config.toml
arch = "coatnet"
model = "image classifier"
dataset = "microscope photos of single blood and bone marrow cells"
train_examples = 194171
image_size = 64
crop_scale_min = 0.7
horizontal_flip = true
translate = 0.12
rotation_deg = 10
targets = ["cell type", "smear"]
num_classes = [17, 2]
norm = "rmsnorm"
norm_position = "sandwich"
hidden_act = "gelu"
mlp_ratio = 3
head_dim = 16
fused_qkv = false
qk_norm = true
parallel_block = false
inner_norm = true
moe = "top_k"
num_experts = 4
moe_every = 2
expert_mlp_ratio = 1
experts_per_token = 1
shared_expert = true
patch_size = [4, 4]
conv_stem = false
depths = [4, 4, 4]
widths = [96, 192, 384]
mixing = "cutmix"
loss = "cross_entropy"
residual_init = "none"
optimizer = "ademamix"
learning_rate = 0.0005
beta1 = 0.85
beta2 = 0.999
eps = 1e-06
beta3 = 0.999
alpha = 4
max_steps = 8900
batch_size = 128
epochs = 5.9
lr_schedule = "step"
warmup_steps = 1780
weight_decay = 0.3
Rows from block 7, named by matrix and row number. Each number is 50 + 12 x the weight over the matrix's rms, rounded and kept within 0 to 99. All counts start at 0.
# convs2: project pointwise conv (model.blocks.7.convs.2.weight, 192x768x1x1), inputs 384-511
convs2.123:51 61 40 46 56 32 57 59 50 48 41 54 55 53 54 58 45 52 56 55 46 45 39 72 43 48 30 55 48 51 44 58 57 66 39 49 57 50 49 57 59 54 59 65 39 18 42 51 50 58 70 52 67 64 52 50 53 52 36 45 53 50 38 82 65 53 33 58 53 54 48 48 41 52 43 47 42 58 39 49 56 64 58 38 47 59 55 47 51 72 32 45 52 59 70 63 74 64 44 56 56 50 39 32 44 52 38 72 39 43 54 49 49 66 48 50 41 66 62 62 57 24 52 40 45 39 50 66
convs2.124:46 65 32 58 27 52 44 36 55 53 27 42 61 50 30 55 28 49 59 63 31 41 34 71 38 47 46 50 44 25 55 67 51 66 52 29 51 43 33 46 56 46 63 57 34 43 59 44 68 47 57 42 68 54 46 47 65 38 41 26 52 69 46 63 63 32 57 61 40 39 53 40 49 54 49 64 63 62 40 20 60 56 60 29 55 35 27 59 70 40 28 61 60 65 70 59 50 36 53 50 68 52 65 42 51 62 45 69 44 45 26 54 55 45 62 40 27 59 66 70 29 51 46 30 65 49 41 70
convs2.125:64 55 57 52 58 54 36 54 62 69 58 70 56 51 24 42 56 47 52 54 73 51 41 55 42 62 54 56 32 58 65 53 54 59 62 60 49 43 61 32 59 36 51 41 80 48 64 71 57 45 25 59 61 67 60 27 61 52 56 40 47 63 42 62 58 40 60 60 55 91 58 49 61 39 59 64 51 63 36 58 45 74 61 47 53 42 56 62 54 38 56 65 54 50 48 59 28 52 43 41 40 54 65 68 44 42 80 64 60 55 50 29 72 47 53 47 32 60 56 40 47 60 60 43 45 31 56 66
convs2.126:52 59 52 36 56 46 62 51 48 42 35 46 55 71 62 65 83 52 61 52 46 60 55 45 75 52 46 46 49 44 48 50 44 45 34 57 62 67 70 40 38 62 41 44 47 77 46 55 62 43 52 64 46 28 49 78 49 40 36 51 55 38 48 37 42 55 52 58 69 37 33 66 71 42 58 44 60 50 81 48 48 55 36 59 46 60 47 32 42 28 60 42 43 56 41 35 54 56 58 42 17 69 41 51 57 48 26 43 38 49 43 61 30 44 42 39 63 34 52 16 53 62 61 60 56 62 34 30
convs2.127:23 28 52 53 50 69 66 43 65 57 52 40 50 33 60 52 58 62 44 39 27 32 71 72 78 52 52 41 48 47 18 49 50 38 47 62 47 65 55 61 57 50 57 63 47 59 44 37 77 68 72 59 49 63 44 75 47 56 43 45 53 15 51 69 40 28 47 42 66 38 42 53 67 56 42 36 68 37 68 57 49 49 44 48 40 49 51 43 48 37 51 33 49 51 59 68 46 51 60 45 53 45 32 45 45 48 45 42 32 50 56 70 32 59 45 75 60 61 37 57 62 49 43 67 51 59 45 47
convs2.128:45 54 72 63 57 44 44 44 57 54 61 65 47 57 41 43 38 48 55 58 95 49 43 46 31 50 74 55 44 64 42 39 83 47 57 74 45 52 66 35 60 54 46 43 77 33 60 62 61 50 31 50 58 57 54 44 63 58 49 44 38 61 45 58 55 35 54 49 49 66 61 48 67 61 39 42 70 44 40 68 28 66 46 40 46 60 63 50 32 41 48 55 57 34 50 59 29 41 37 50 37 66 47 54 32 46 66 55 46 35 54 40 61 60 32 50 48 54 59 55 54 38 62 50 32 38 63 72
convs2.129:41 43 78 52 61 47 51 49 47 60 65 70 47 44 46 65 61 44 52 38 59 49 33 69 41 47 59 38 41 45 39 48 37 31 51 70 28 65 57 65 49 41 28 61 61 51 46 42 65 44 64 54 46 72 49 43 63 40 66 36 45 67 56 80 45 65 52 28 60 55 35 50 57 58 44 52 52 46 25 52 53 47 52 40 50 67 58 59 37 65 58 42 53 29 34 43 67 64 65 53 44 36 45 49 26 49 65 43 53 53 43 50 45 61 57 57 56 37 51 51 64 47 40 61 37 55 38 45
convs2.130:59 65 43 58 34 55 54 59 14 45 44 57 72 62 54 41 56 53 49 59 40 71 64 31 33 43 44 49 53 23 75 48 56 63 46 30 55 36 39 25 24 56 71 59 45 61 52 35 34 38 39 45 54 41 48 43 55 43 54 37 64 51 39 33 39 56 41 63 32 40 46 44 33 40 69 52 46 47 46 28 53 40 59 55 56 40 44 30 64 39 37 59 56 54 55 46 59 52 31 42 45 48 71 43 66 36 45 63 63 60 41 56 55 46 41 48 55 50 47 51 39 64 43 41 66 52 39 38
convs2.131:64 56 60 56 53 45 47 72 42 39 61 55 44 46 49 71 62 49 68 44 46 63 60 56 52 31 55 57 64 44 39 43 51 48 47 75 42 69 55 49 37 68 39 49 43 53 37 54 55 51 47 53 57 81 39 48 50 53 52 45 38 39 42 84 75 38 43 51 41 64 27 60 66 43 41 37 75 41 43 56 57 52 46 47 32 53 49 47 65 42 54 31 62 32 51 57 39 46 37 38 33 59 59 48 64 48 36 40 46 42 31 46 40 51 36 58 39 47 39 59 42 23 55 42 34 19 35 60
convs2.132:25 59 51 59 21 41 62 57 32 59 31 47 59 64 66 68 78 43 53 71 36 57 64 37 33 43 66 25 40 20 32 57 31 45 52 65 46 59 64 48 60 45 42 60 16 73 32 40 75 57 52 59 63 38 46 60 66 33 40 40 41 42 36 57 48 49 41 63 61 39 57 49 64 62 60 32 70 45 45 32 51 67 51 45 43 58 41 22 48 46 58 39 71 65 34 40 45 46 65 41 35 72 32 51 42 51 34 44 80 46 29 51 34 23 47 31 71 51 61 30 69 54 47 22 44 42 32 35
convs2.133:58 59 39 46 51 53 61 47 65 65 48 60 54 60 29 42 59 53 45 64 52 54 33 64 51 61 42 36 53 52 71 56 42 65 37 41 66 52 49 66 76 38 39 49 63 43 73 59 53 50 47 54 59 12 56 46 56 50 49 52 55 56 47 23 62 65 62 55 44 36 60 44 70 41 57 57 55 71 43 37 45 47 57 43 69 27 55 48 58 53 54 57 42 39 51 45 64 56 63 57 52 41 60 58 38 45 63 69 44 47 52 57 72 69 83 59 46 64 73 34 67 71 48 52 48 64 47 47
convs2.134:40 70 30 53 43 35 57 43 51 42 25 60 46 61 51 50 65 59 66 57 22 51 36 61 29 53 32 41 49 20 43 48 30 49 44 27 36 56 56 54 66 56 67 48 28 48 35 48 49 45 64 49 66 42 49 51 57 52 40 38 51 41 48 59 55 40 41 54 44 32 35 51 51 52 46 57 69 55 60 18 55 50 43 28 65 57 43 35 53 58 44 34 53 63 50 39 74 44 62 57 58 50 69 49 57 45 14 57 43 37 29 55 56 60 50 57 57 88 51 58 37 44 50 14 56 49 47 56
convs2.135:40 67 38 61 55 69 59 61 43 49 69 28 40 43 45 41 46 45 47 44 40 46 55 38 65 37 41 58 57 44 62 49 55 56 47 39 75 41 41 40 24 55 63 55 45 44 47 52 42 47 54 56 56 42 51 80 41 46 47 57 64 48 56 14 42 53 46 45 41 37 65 53 50 44 76 52 33 51 66 51 45 50 50 49 70 42 44 32 51 49 40 57 48 62 45 47 57 42 53 56 50 41 38 38 60 48 57 65 57 59 54 63 39 61 65 49 57 48 41 65 47 62 50 60 62 67 39 45
convs2.136:60 42 66 52 58 33 43 52 55 48 48 53 44 42 41 49 67 46 52 37 61 55 45 54 37 51 69 72 28 60 41 44 49 42 56 64 44 64 57 52 54 50 46 39 65 50 58 47 47 51 72 47 53 56 46 43 62 49 61 38 36 63 48 73 61 36 59 50 55 79 45 50 51 56 47 71 59 44 28 57 64 62 68 48 48 58 46 74 34 41 65 59 66 38 47 62 42 55 32 50 37 59 62 46 48 54 62 55 36 49 49 49 41 34 36 47 43 51 44 39 43 39 48 47 41 35 51 74
convs2.137:25 41 69 46 60 50 72 44 51 55 46 62 57 58 69 40 56 51 47 54 66 47 57 49 55 52 65 42 46 50 38 48 51 48 41 53 54 61 63 54 39 62 39 65 53 70 54 33 72 44 50 44 67 39 56 68 60 56 48 42 47 49 39 64 50 42 51 49 67 33 38 39 58 47 47 57 75 52 51 50 23 31 47 46 56 64 43 34 41 50 54 46 38 50 44 43 84 50 71 48 23 61 53 42 22 48 53 21 22 43 43 69 41 53 44 48 60 27 55 44 51 54 52 65 50 64 36 48
convs2.138:52 46 43 38 57 45 31 17 56 42 37 30 36 60 79 25 57 47 53 45 47 61 49 32 40 57 54 55 49 54 53 64 39 50 41 19 42 50 58 52 33 57 64 59 35 72 52 54 37 55 43 38 52 39 46 61 41 50 55 58 42 55 59 34 21 34 55 51 45 46 39 65 43 49 57 68 53 38 63 60 45 28 40 49 49 79 14 62 44 57 41 51 41 58 48 35 55 39 42 51 50 65 80 49 44 71 32 31 30 41 45 41 35 25 55 34 56 44 57 48 26 72 51 52 81 74 56 31
convs2.139:37 21 57 57 46 55 51 42 56 61 57 48 63 53 47 46 47 60 25 51 70 47 63 42 49 56 53 65 56 59 36 49 64 50 64 58 54 43 44 53 69 60 45 30 73 56 47 61 43 51 55 42 34 25 49 39 51 75 54 70 43 35 62 45 46 50 65 54 49 48 62 46 55 39 44 35 53 48 44 57 44 35 48 49 46 59 49 56 41 48 64 68 47 39 62 55 38 53 41 45 42 38 30 57 60 32 60 50 40 46 67 41 69 56 31 49 59 56 61 47 53 49 59 51 40 46 66 42
convs2.140:70 67 39 46 54 57 53 73 38 47 38 51 55 68 69 65 62 46 69 61 44 51 48 53 49 40 50 38 54 55 57 38 61 72 41 59 43 69 63 39 27 55 31 46 46 56 55 60 57 57 33 57 61 47 48 59 29 56 39 69 53 47 38 32 66 65 56 59 32 49 50 47 45 41 60 44 58 50 52 50 48 52 56 65 47 50 53 31 64 44 46 31 44 47 45 51 67 57 42 44 30 59 40 44 48 59 35 57 35 61 56 47 47 66 44 51 49 50 40 54 63 33 49 36 40 47 42 44
convs2.141:53 34 45 55 73 51 46 49 53 58 74 63 34 35 34 47 37 62 60 51 53 33 35 64 53 33 63 63 40 62 51 32 62 35 50 62 39 53 67 48 48 41 26 48 74 39 57 41 39 44 57 53 32 70 46 54 38 55 51 59 43 49 51 53 53 43 60 43 45 74 44 61 47 50 38 48 32 45 40 67 40 59 48 35 37 60 73 62 32 62 42 57 44 40 46 54 26 43 33 47 32 31 40 42 45 52 64 56 31 46 65 35 52 63 35 74 60 49 45 64 45 38 39 60 34 44 54 68
convs2.142:28 56 43 42 64 53 64 49 59 48 60 38 33 59 47 39 45 60 49 57 46 30 47 43 72 46 46 58 48 53 49 65 52 39 36 63 58 48 49 45 35 53 72 50 55 47 40 42 40 41 69 55 45 47 48 68 43 41 45 62 57 15 54 52 61 56 49 46 74 46 47 56 35 70 42 71 38 41 70 53 47 44 46 59 55 49 39 52 38 63 28 57 41 57 49 57 56 71 58 53 57 43 50 36 59 46 28 35 43 49 73 86 54 63 51 55 63 53 38 53 55 60 53 81 50 60 54 58
convs2.143:50 59 49 57 55 44 54 58 68 34 51 53 57 58 35 52 62 34 45 54 50 54 38 65 64 56 53 72 44 73 45 36 46 61 44 66 54 52 47 72 47 45 43 39 62 35 41 68 50 69 62 59 55 38 39 40 48 65 49 60 34 43 61 61 81 69 50 45 48 41 64 53 41 57 47 48 57 75 58 66 53 38 43 64 57 44 48 62 34 46 75 53 58 43 36 53 60 56 58 47 57 39 38 64 61 45 60 38 53 41 65 51 52 58 52 50 41 66 49 35 70 27 45 45 50 30 81 75
convs2.144:80 66 24 53 61 49 44 58 51 55 61 44 46 47 43 57 43 45 60 48 36 32 44 64 61 48 32 60 36 60 58 45 57 65 47 49 56 43 48 57 42 36 45 45 51 35 63 50 31 53 56 53 45 40 40 55 22 52 35 63 56 59 53 49 69 45 51 61 46 62 59 40 33 53 42 70 24 53 60 61 51 60 61 55 55 26 61 62 52 52 40 61 46 70 62 62 41 46 38 45 57 42 38 42 62 59 49 64 48 54 72 63 54 53 66 61 40 63 44 50 42 32 42 44 52 37 58 78
convs2.145:51 21 51 39 48 51 41 40 43 52 53 47 56 23 64 37 51 39 44 43 41 49 55 51 34 54 49 60 65 38 64 48 41 49 62 20 53 51 66 48 48 42 41 49 40 61 54 36 40 42 37 35 23 50 59 31 30 34 55 48 48 81 51 26 09 52 43 57 53 56 42 55 45 38 45 53 39 44 42 38 48 62 46 47 40 72 58 56 46 60 63 61 47 55 48 39 29 50 58 48 47 50 45 61 59 55 43 48 44 47 35 14 40 22 49 45 47 32 64 41 34 63 51 49 70 53 44 22
convs2.146:26 54 62 45 52 65 35 55 47 59 44 35 52 47 65 35 55 48 49 42 61 47 53 34 45 47 59 43 55 63 55 41 55 39 53 41 57 51 61 34 47 47 49 36 57 54 61 75 58 59 41 50 68 33 46 55 37 62 51 62 49 39 48 19 28 38 48 47 46 56 67 42 60 46 55 38 54 64 44 69 37 58 36 66 58 36 58 33 33 49 74 58 46 52 45 50 41 47 45 54 49 57 48 63 39 38 62 45 65 46 55 26 57 49 50 56 49 48 65 49 61 66 60 59 47 56 69 24
convs2.147:54 71 45 52 48 48 59 49 58 46 48 63 51 58 33 30 40 47 50 46 66 42 51 50 50 54 48 44 39 64 54 60 47 55 50 50 59 42 42 66 60 31 45 41 59 40 59 57 51 54 41 54 60 25 51 58 61 50 55 54 52 29 53 58 77 56 59 46 43 38 77 58 46 59 62 63 62 67 44 45 43 36 46 54 71 26 42 56 36 46 67 40 54 43 45 47 68 34 65 53 68 52 66 54 37 61 56 37 43 47 42 64 70 61 66 51 50 56 51 45 61 60 45 60 45 41 49 69
convs2.148:52 46 55 49 53 38 47 49 41 48 41 49 60 38 43 51 52 54 52 49 50 64 49 51 36 50 44 60 60 37 47 66 41 55 56 45 33 46 47 40 49 53 76 67 36 30 47 37 60 48 59 50 63 84 57 38 66 36 58 24 53 51 53 84 45 44 34 49 50 48 40 53 53 57 45 60 59 43 48 42 67 54 64 37 52 62 43 52 55 61 41 59 60 49 59 60 72 63 51 51 62 53 73 52 64 47 44 58 51 54 39 53 54 52 40 47 31 50 55 60 31 44 46 42 55 31 44 58
convs2.149:52 49 41 53 67 49 56 54 44 61 62 53 43 49 35 49 21 65 54 59 56 30 43 51 74 32 34 59 37 54 57 49 76 43 53 48 62 37 43 39 42 47 45 35 63 44 55 40 50 40 55 56 28 33 45 73 39 47 40 68 51 29 61 42 67 38 50 50 38 68 65 57 49 82 47 56 38 61 53 55 43 55 44 53 58 32 78 49 33 48 47 58 42 47 49 39 18 38 46 54 66 29 43 54 59 57 56 56 80 44 51 63 57 64 51 49 48 39 39 51 55 63 46 67 40 44 63 66
convs2.150:36 64 47 50 58 43 53 38 63 52 57 67 49 75 61 31 37 54 53 54 68 41 36 45 47 59 53 45 51 76 39 50 49 48 48 53 45 49 59 56 54 34 55 45 45 56 52 58 54 62 31 48 73 35 59 50 52 67 47 55 50 29 55 48 55 49 71 50 61 35 55 39 51 44 51 48 55 56 49 60 35 34 40 56 48 59 55 43 41 48 58 42 53 41 49 44 89 56 51 54 54 56 60 61 27 52 54 39 27 39 59 51 70 45 50 43 60 61 53 51 62 46 57 63 35 57 59 46
convs2.151:20 47 65 46 64 67 51 43 50 62 53 56 43 44 66 33 54 58 54 26 66 40 48 64 57 49 62 29 40 55 37 43 53 36 53 69 48 77 66 45 52 49 50 62 49 68 50 45 74 57 67 53 62 68 42 67 58 55 53 51 50 37 52 49 38 32 42 23 58 62 47 56 49 64 49 47 55 48 55 72 41 57 34 41 45 66 57 37 31 56 48 38 48 45 37 62 57 55 39 54 44 47 44 44 23 52 56 43 31 52 45 59 36 62 50 70 71 45 46 67 49 48 44 64 42 65 42 50
convs2.152:39 62 36 48 56 48 58 51 51 50 38 39 45 56 38 48 67 34 60 48 35 49 29 70 50 50 31 78 41 51 70 44 41 60 37 32 51 50 59 56 42 52 61 50 56 44 54 53 57 53 68 47 56 35 45 61 53 42 42 47 59 37 64 44 57 51 52 48 60 46 45 74 62 66 52 79 62 74 55 43 43 65 51 44 77 52 53 53 34 51 47 63 44 59 40 41 49 59 40 59 64 40 48 46 60 46 46 68 42 48 45 55 42 53 79 55 39 60 50 48 46 43 43 53 71 68 51 45
convs2.153:41 60 46 54 31 61 44 47 36 51 63 30 54 58 74 48 59 37 51 42 69 45 56 36 55 65 68 56 45 57 60 54 69 54 47 25 51 33 47 39 45 47 51 43 63 70 57 59 32 56 46 47 45 18 51 57 36 58 42 68 56 53 55 26 38 49 50 43 46 37 70 38 42 56 50 33 34 42 41 67 39 42 50 76 49 57 39 58 41 36 54 49 47 62 54 39 59 55 39 45 69 60 36 53 42 45 68 31 64 46 61 30 52 39 50 43 63 46 38 38 51 52 46 64 48 38 62 31
convs2.154:50 40 49 48 49 60 59 61 68 58 56 61 51 50 40 60 41 50 46 69 52 34 42 69 67 52 35 46 52 71 43 49 49 68 50 72 52 44 46 52 57 43 36 42 65 34 51 60 44 47 59 61 69 41 56 39 40 64 48 58 56 17 44 59 76 71 72 50 53 42 58 36 54 53 51 39 43 65 48 62 37 38 50 53 45 44 73 49 59 49 54 46 47 43 58 51 84 52 60 56 38 33 27 57 59 33 58 53 38 55 69 56 62 62 46 68 50 68 46 57 78 29 56 49 39 63 59 53
convs2.155:80 41 58 46 48 35 46 54 56 46 71 49 45 36 33 42 55 34 29 50 59 66 60 33 45 56 44 52 63 47 67 61 21 58 63 51 51 29 36 58 44 45 39 41 39 28 59 51 20 42 35 50 43 39 54 25 50 28 58 34 44 66 45 76 57 69 59 46 36 43 48 46 46 38 43 55 58 56 40 49 69 37 66 61 52 34 31 68 51 46 69 63 54 32 50 48 59 48 57 46 51 58 63 56 52 60 70 43 62 52 51 49 66 52 51 46 34 47 54 44 42 62 48 52 49 25 44 68
convs2.156:49 26 67 46 33 49 49 27 66 35 55 48 38 52 61 46 44 44 37 71 59 60 64 45 45 64 80 52 53 45 58 52 43 34 51 27 67 75 51 64 56 45 56 41 56 57 60 50 49 42 40 49 44 25 44 31 51 46 62 60 39 90 58 33 49 55 71 45 49 37 61 67 56 56 55 44 39 56 45 47 53 41 52 62 50 54 38 69 47 52 57 55 45 36 34 55 55 39 59 59 57 50 38 63 46 64 42 36 52 45 27 47 50 28 55 48 56 26 55 42 66 72 55 47 54 68 52 45
convs2.157:31 49 64 45 51 50 52 49 35 63 52 48 54 42 70 51 37 62 63 35 49 41 54 62 55 49 45 32 43 32 43 43 54 32 46 67 50 56 49 44 51 51 44 62 56 70 50 38 60 48 71 56 39 84 53 67 61 38 44 46 62 47 54 70 38 42 40 39 61 60 46 54 53 63 42 39 50 54 48 46 57 62 46 38 49 60 65 45 45 56 46 45 47 55 58 58 37 55 53 57 50 39 30 36 23 55 39 51 44 53 44 54 32 51 44 59 60 33 45 78 47 46 43 62 49 77 25 35
convs2.158:41 63 48 43 54 43 42 47 51 63 35 54 31 53 33 45 30 55 50 49 64 40 55 43 36 56 33 43 41 40 44 42 64 50 58 24 50 30 42 37 55 41 81 61 58 27 51 58 39 26 63 51 59 70 60 48 67 32 63 48 76 45 39 60 39 42 45 40 57 61 53 32 46 52 45 68 40 52 47 49 39 66 63 48 47 46 45 53 51 65 24 61 59 72 65 65 56 58 39 53 68 60 66 50 47 51 67 58 62 52 61 63 60 48 48 41 40 55 57 55 45 67 53 58 45 66 42 60
convs2.159:62 56 33 57 40 50 50 34 55 48 40 60 53 52 43 51 16 54 47 52 42 54 54 49 34 51 48 16 50 36 47 61 54 56 57 20 32 48 30 39 67 37 66 52 30 30 40 44 60 37 34 44 56 63 60 27 61 46 43 54 32 61 48 66 61 40 59 57 36 40 52 49 41 42 42 56 49 51 55 39 59 45 40 45 31 43 56 43 78 68 30 33 59 46 71 42 36 37 52 58 74 49 66 53 20 65 48 53 51 48 31 48 69 39 52 34 34 62 50 78 40 45 47 29 40 24 39 72
convs2.160:23 54 64 59 40 50 43 61 35 70 64 43 45 40 68 41 43 54 51 43 72 22 50 46 43 52 71 42 42 48 46 39 63 42 48 72 54 31 61 39 44 36 42 65 57 67 59 54 28 54 49 56 53 51 46 65 44 56 45 53 52 43 37 74 44 45 44 48 51 69 63 33 44 64 51 34 36 37 25 63 39 60 57 54 39 49 55 61 26 38 44 59 44 45 47 54 44 64 46 42 50 73 34 44 33 49 72 38 67 51 60 51 55 61 34 49 70 32 44 53 63 49 39 60 28 44 55 33
convs2.161:52 55 36 54 66 26 45 56 68 34 35 59 40 61 42 59 49 50 67 63 35 42 28 70 53 43 26 62 32 65 34 40 39 59 51 73 47 69 60 74 54 51 44 35 46 39 33 52 43 57 68 54 54 51 44 40 38 53 33 55 41 31 52 75 76 51 72 61 63 57 51 60 50 56 37 54 41 49 53 49 53 59 51 53 50 54 54 61 59 59 42 51 52 54 44 53 42 62 42 63 60 38 53 43 58 67 30 59 36 41 47 53 44 52 64 55 52 70 51 50 53 16 44 36 45 22 66 80
convs2.162:27 73 50 60 59 40 62 42 49 28 37 31 42 68 73 36 63 49 55 33 50 57 50 22 51 63 69 36 37 70 32 54 54 43 43 37 50 59 61 38 43 57 74 70 35 58 40 56 54 58 49 39 66 39 48 80 66 57 53 53 39 33 54 50 49 23 56 27 56 43 51 52 53 57 56 57 69 52 61 71 51 39 40 62 62 57 23 37 31 60 51 37 67 53 37 48 71 43 65 45 73 68 64 49 32 71 43 39 46 42 52 77 43 53 39 34 65 42 51 46 36 63 56 53 50 32 59 57
convs2.163:26 50 62 39 37 60 52 45 72 48 58 35 41 39 65 51 73 59 40 28 26 39 65 60 78 60 54 23 46 29 39 50 21 46 34 70 68 67 56 62 56 46 39 61 39 94 52 40 57 53 73 44 53 46 51 82 48 39 34 49 39 41 49 68 35 39 48 64 73 65 40 70 40 58 56 45 52 42 57 40 51 56 61 51 44 49 39 42 42 50 50 39 52 45 56 62 40 61 76 50 36 57 33 33 42 80 32 44 24 49 34 75 23 59 50 48 65 38 56 50 50 75 51 51 41 57 36 41
convs2.164:25 52 65 46 55 62 64 41 44 63 72 57 48 52 62 26 29 66 54 51 78 37 36 46 60 58 56 48 48 54 47 53 48 37 47 48 53 38 66 37 45 29 51 70 59 59 58 40 46 40 56 51 60 54 61 56 58 51 51 46 63 41 54 31 34 52 49 32 58 42 49 44 59 61 58 59 45 46 43 48 10 39 50 43 54 63 47 34 40 56 32 45 50 49 34 44 74 52 51 58 36 50 47 54 35 42 62 33 39 56 46 65 56 50 69 57 67 56 45 60 68 66 42 76 51 71 38 38
convs2.165:45 22 58 43 48 54 53 43 60 56 56 62 66 25 48 42 55 59 24 37 65 62 55 40 34 63 57 43 76 46 52 54 44 35 51 40 40 36 36 41 58 34 49 51 50 48 52 53 53 43 41 47 45 59 57 35 76 56 77 28 55 56 46 36 27 56 50 48 42 49 34 31 75 26 67 40 75 41 49 50 55 28 49 57 51 47 44 44 59 46 58 58 43 36 57 40 55 46 63 58 34 54 68 64 34 18 70 50 48 65 59 30 74 54 46 58 57 48 57 39 42 62 48 54 62 54 44 26
convs2.166:39 51 37 51 34 35 47 29 55 49 38 41 52 47 53 43 55 48 47 58 34 46 47 37 38 59 50 57 48 51 65 62 34 49 68 20 51 45 47 53 59 36 60 44 23 41 57 44 42 53 36 31 44 21 46 55 61 30 45 38 48 56 50 46 33 18 41 54 50 50 43 61 47 54 57 53 45 63 48 45 61 60 44 50 54 51 32 47 39 63 48 60 41 68 53 45 21 36 55 63 72 56 53 62 55 48 47 65 72 35 33 30 50 39 62 27 59 55 62 32 41 68 49 38 67 33 59 36
convs2.167:54 64 33 39 60 52 47 45 51 46 39 44 44 60 57 48 41 34 57 56 46 61 33 29 60 65 29 53 68 62 55 43 43 69 39 48 40 52 41 52 55 51 65 50 44 44 46 60 52 52 36 52 90 53 52 42 39 68 53 52 63 36 58 41 35 65 57 54 57 38 44 40 59 29 50 53 49 58 77 53 46 46 48 50 52 43 38 53 65 44 55 59 39 60 63 40 78 42 43 53 51 50 53 69 53 48 48 48 50 44 62 38 64 49 55 38 44 67 59 40 48 36 66 42 61 52 68 32
convs2.168:27 66 44 56 45 52 54 52 36 39 50 48 59 50 56 77 49 55 48 32 29 38 42 60 38 48 70 25 47 49 36 45 65 43 59 48 40 48 36 59 75 43 47 51 39 39 51 48 67 64 54 48 44 48 46 36 57 71 36 67 31 59 48 54 49 38 33 47 40 36 63 37 48 36 47 20 49 41 31 46 66 45 37 52 50 40 57 49 57 53 50 34 53 66 56 50 33 51 36 52 79 41 30 48 35 35 52 45 70 39 53 28 53 62 52 47 45 69 46 61 57 32 47 24 41 32 65 39
convs2.169:60 64 58 44 26 50 40 51 39 53 38 58 46 65 63 49 70 43 59 58 48 56 50 34 45 59 50 40 39 35 55 66 36 52 46 41 41 43 57 45 49 33 63 58 40 73 57 49 39 33 60 49 63 54 74 54 62 17 63 38 71 60 30 46 27 66 49 48 76 44 47 44 39 63 46 51 32 39 39 40 49 67 66 49 52 67 36 50 71 43 54 47 57 66 38 52 73 70 55 46 52 60 58 59 53 69 54 39 58 52 42 72 39 21 51 33 53 46 38 35 57 69 50 52 47 58 28 33
convs2.170:60 62 51 49 33 70 58 54 58 49 56 50 62 55 35 67 57 46 28 54 42 49 47 72 62 49 37 57 39 46 46 71 55 63 39 41 59 49 30 60 72 45 57 49 52 55 51 41 51 40 62 62 49 22 48 52 46 38 46 47 49 44 52 34 46 67 59 53 45 37 52 38 51 55 48 46 37 60 46 42 57 46 60 45 48 23 50 66 77 58 43 58 53 50 69 51 46 71 57 57 65 38 37 50 66 52 46 66 55 56 55 76 52 66 70 49 51 58 54 53 67 78 46 57 52 62 50 39
convs2.171:41 50 52 51 53 56 51 36 58 52 43 37 48 62 46 44 51 41 39 64 50 51 48 40 55 57 39 77 38 56 35 45 61 55 60 49 42 44 49 40 48 68 67 34 64 58 57 65 76 52 61 52 55 44 37 49 56 61 58 44 39 36 62 47 38 22 64 46 50 48 51 43 62 58 50 59 64 44 47 58 54 41 51 59 57 62 32 51 45 37 59 60 68 57 57 58 26 56 35 56 77 51 61 64 76 56 62 32 52 53 54 56 55 46 42 39 43 62 51 27 40 64 52 47 59 46 76 65
convs2.172:49 52 41 50 58 60 42 49 49 52 41 32 41 26 65 46 34 56 51 22 49 48 52 40 47 71 37 45 63 54 50 49 63 48 60 39 32 35 39 41 43 61 61 57 49 26 56 65 66 54 38 46 54 82 53 36 62 73 47 51 57 45 51 35 27 45 41 42 44 49 40 37 53 28 56 51 52 39 62 64 55 49 40 49 48 44 43 53 63 44 50 47 49 63 52 48 54 39 37 45 48 64 60 43 46 40 66 34 41 49 67 32 57 58 39 55 36 59 45 60 35 36 58 46 52 48 50 38
convs2.173:36 42 54 58 57 56 42 48 45 48 38 32 34 47 67 61 55 62 45 29 48 50 64 32 55 40 59 52 51 35 37 41 54 49 41 45 65 56 37 60 46 71 60 47 54 81 41 35 64 42 73 43 39 47 40 62 43 61 55 68 52 49 59 27 17 53 44 41 51 44 50 50 38 51 38 52 33 39 71 47 64 35 40 65 32 55 37 43 51 56 49 53 50 65 48 45 46 54 47 58 51 47 56 30 66 56 27 40 35 62 56 58 32 55 43 44 61 39 46 51 26 53 55 36 54 72 45 34
convs2.174:51 36 72 44 61 71 61 49 52 49 85 56 58 20 42 58 54 51 32 29 58 43 52 76 49 51 61 53 54 51 69 49 53 45 59 54 48 62 55 66 60 53 29 52 68 55 53 62 56 50 62 44 44 49 41 32 36 60 54 45 50 77 54 41 43 61 43 34 41 51 51 41 49 39 50 40 42 46 38 51 44 46 58 59 44 43 56 61 50 63 64 40 46 31 35 59 36 52 50 50 43 37 34 52 53 35 63 38 47 48 43 33 51 55 66 75 49 66 42 53 54 53 57 53 51 61 55 35
convs2.175:45 65 28 53 42 63 54 43 55 44 40 29 45 62 62 46 70 43 60 52 22 62 49 43 64 57 35 50 40 46 42 54 36 62 42 50 62 63 52 57 45 44 49 60 43 70 57 59 56 51 55 54 46 24 47 73 27 42 38 64 48 54 48 18 37 59 51 68 59 34 51 69 41 52 55 54 53 44 66 36 43 61 58 61 56 59 39 45 63 39 49 46 47 61 49 47 51 49 49 60 47 66 53 39 58 63 32 49 41 53 44 60 35 34 71 31 41 54 55 40 50 64 64 37 71 69 42 45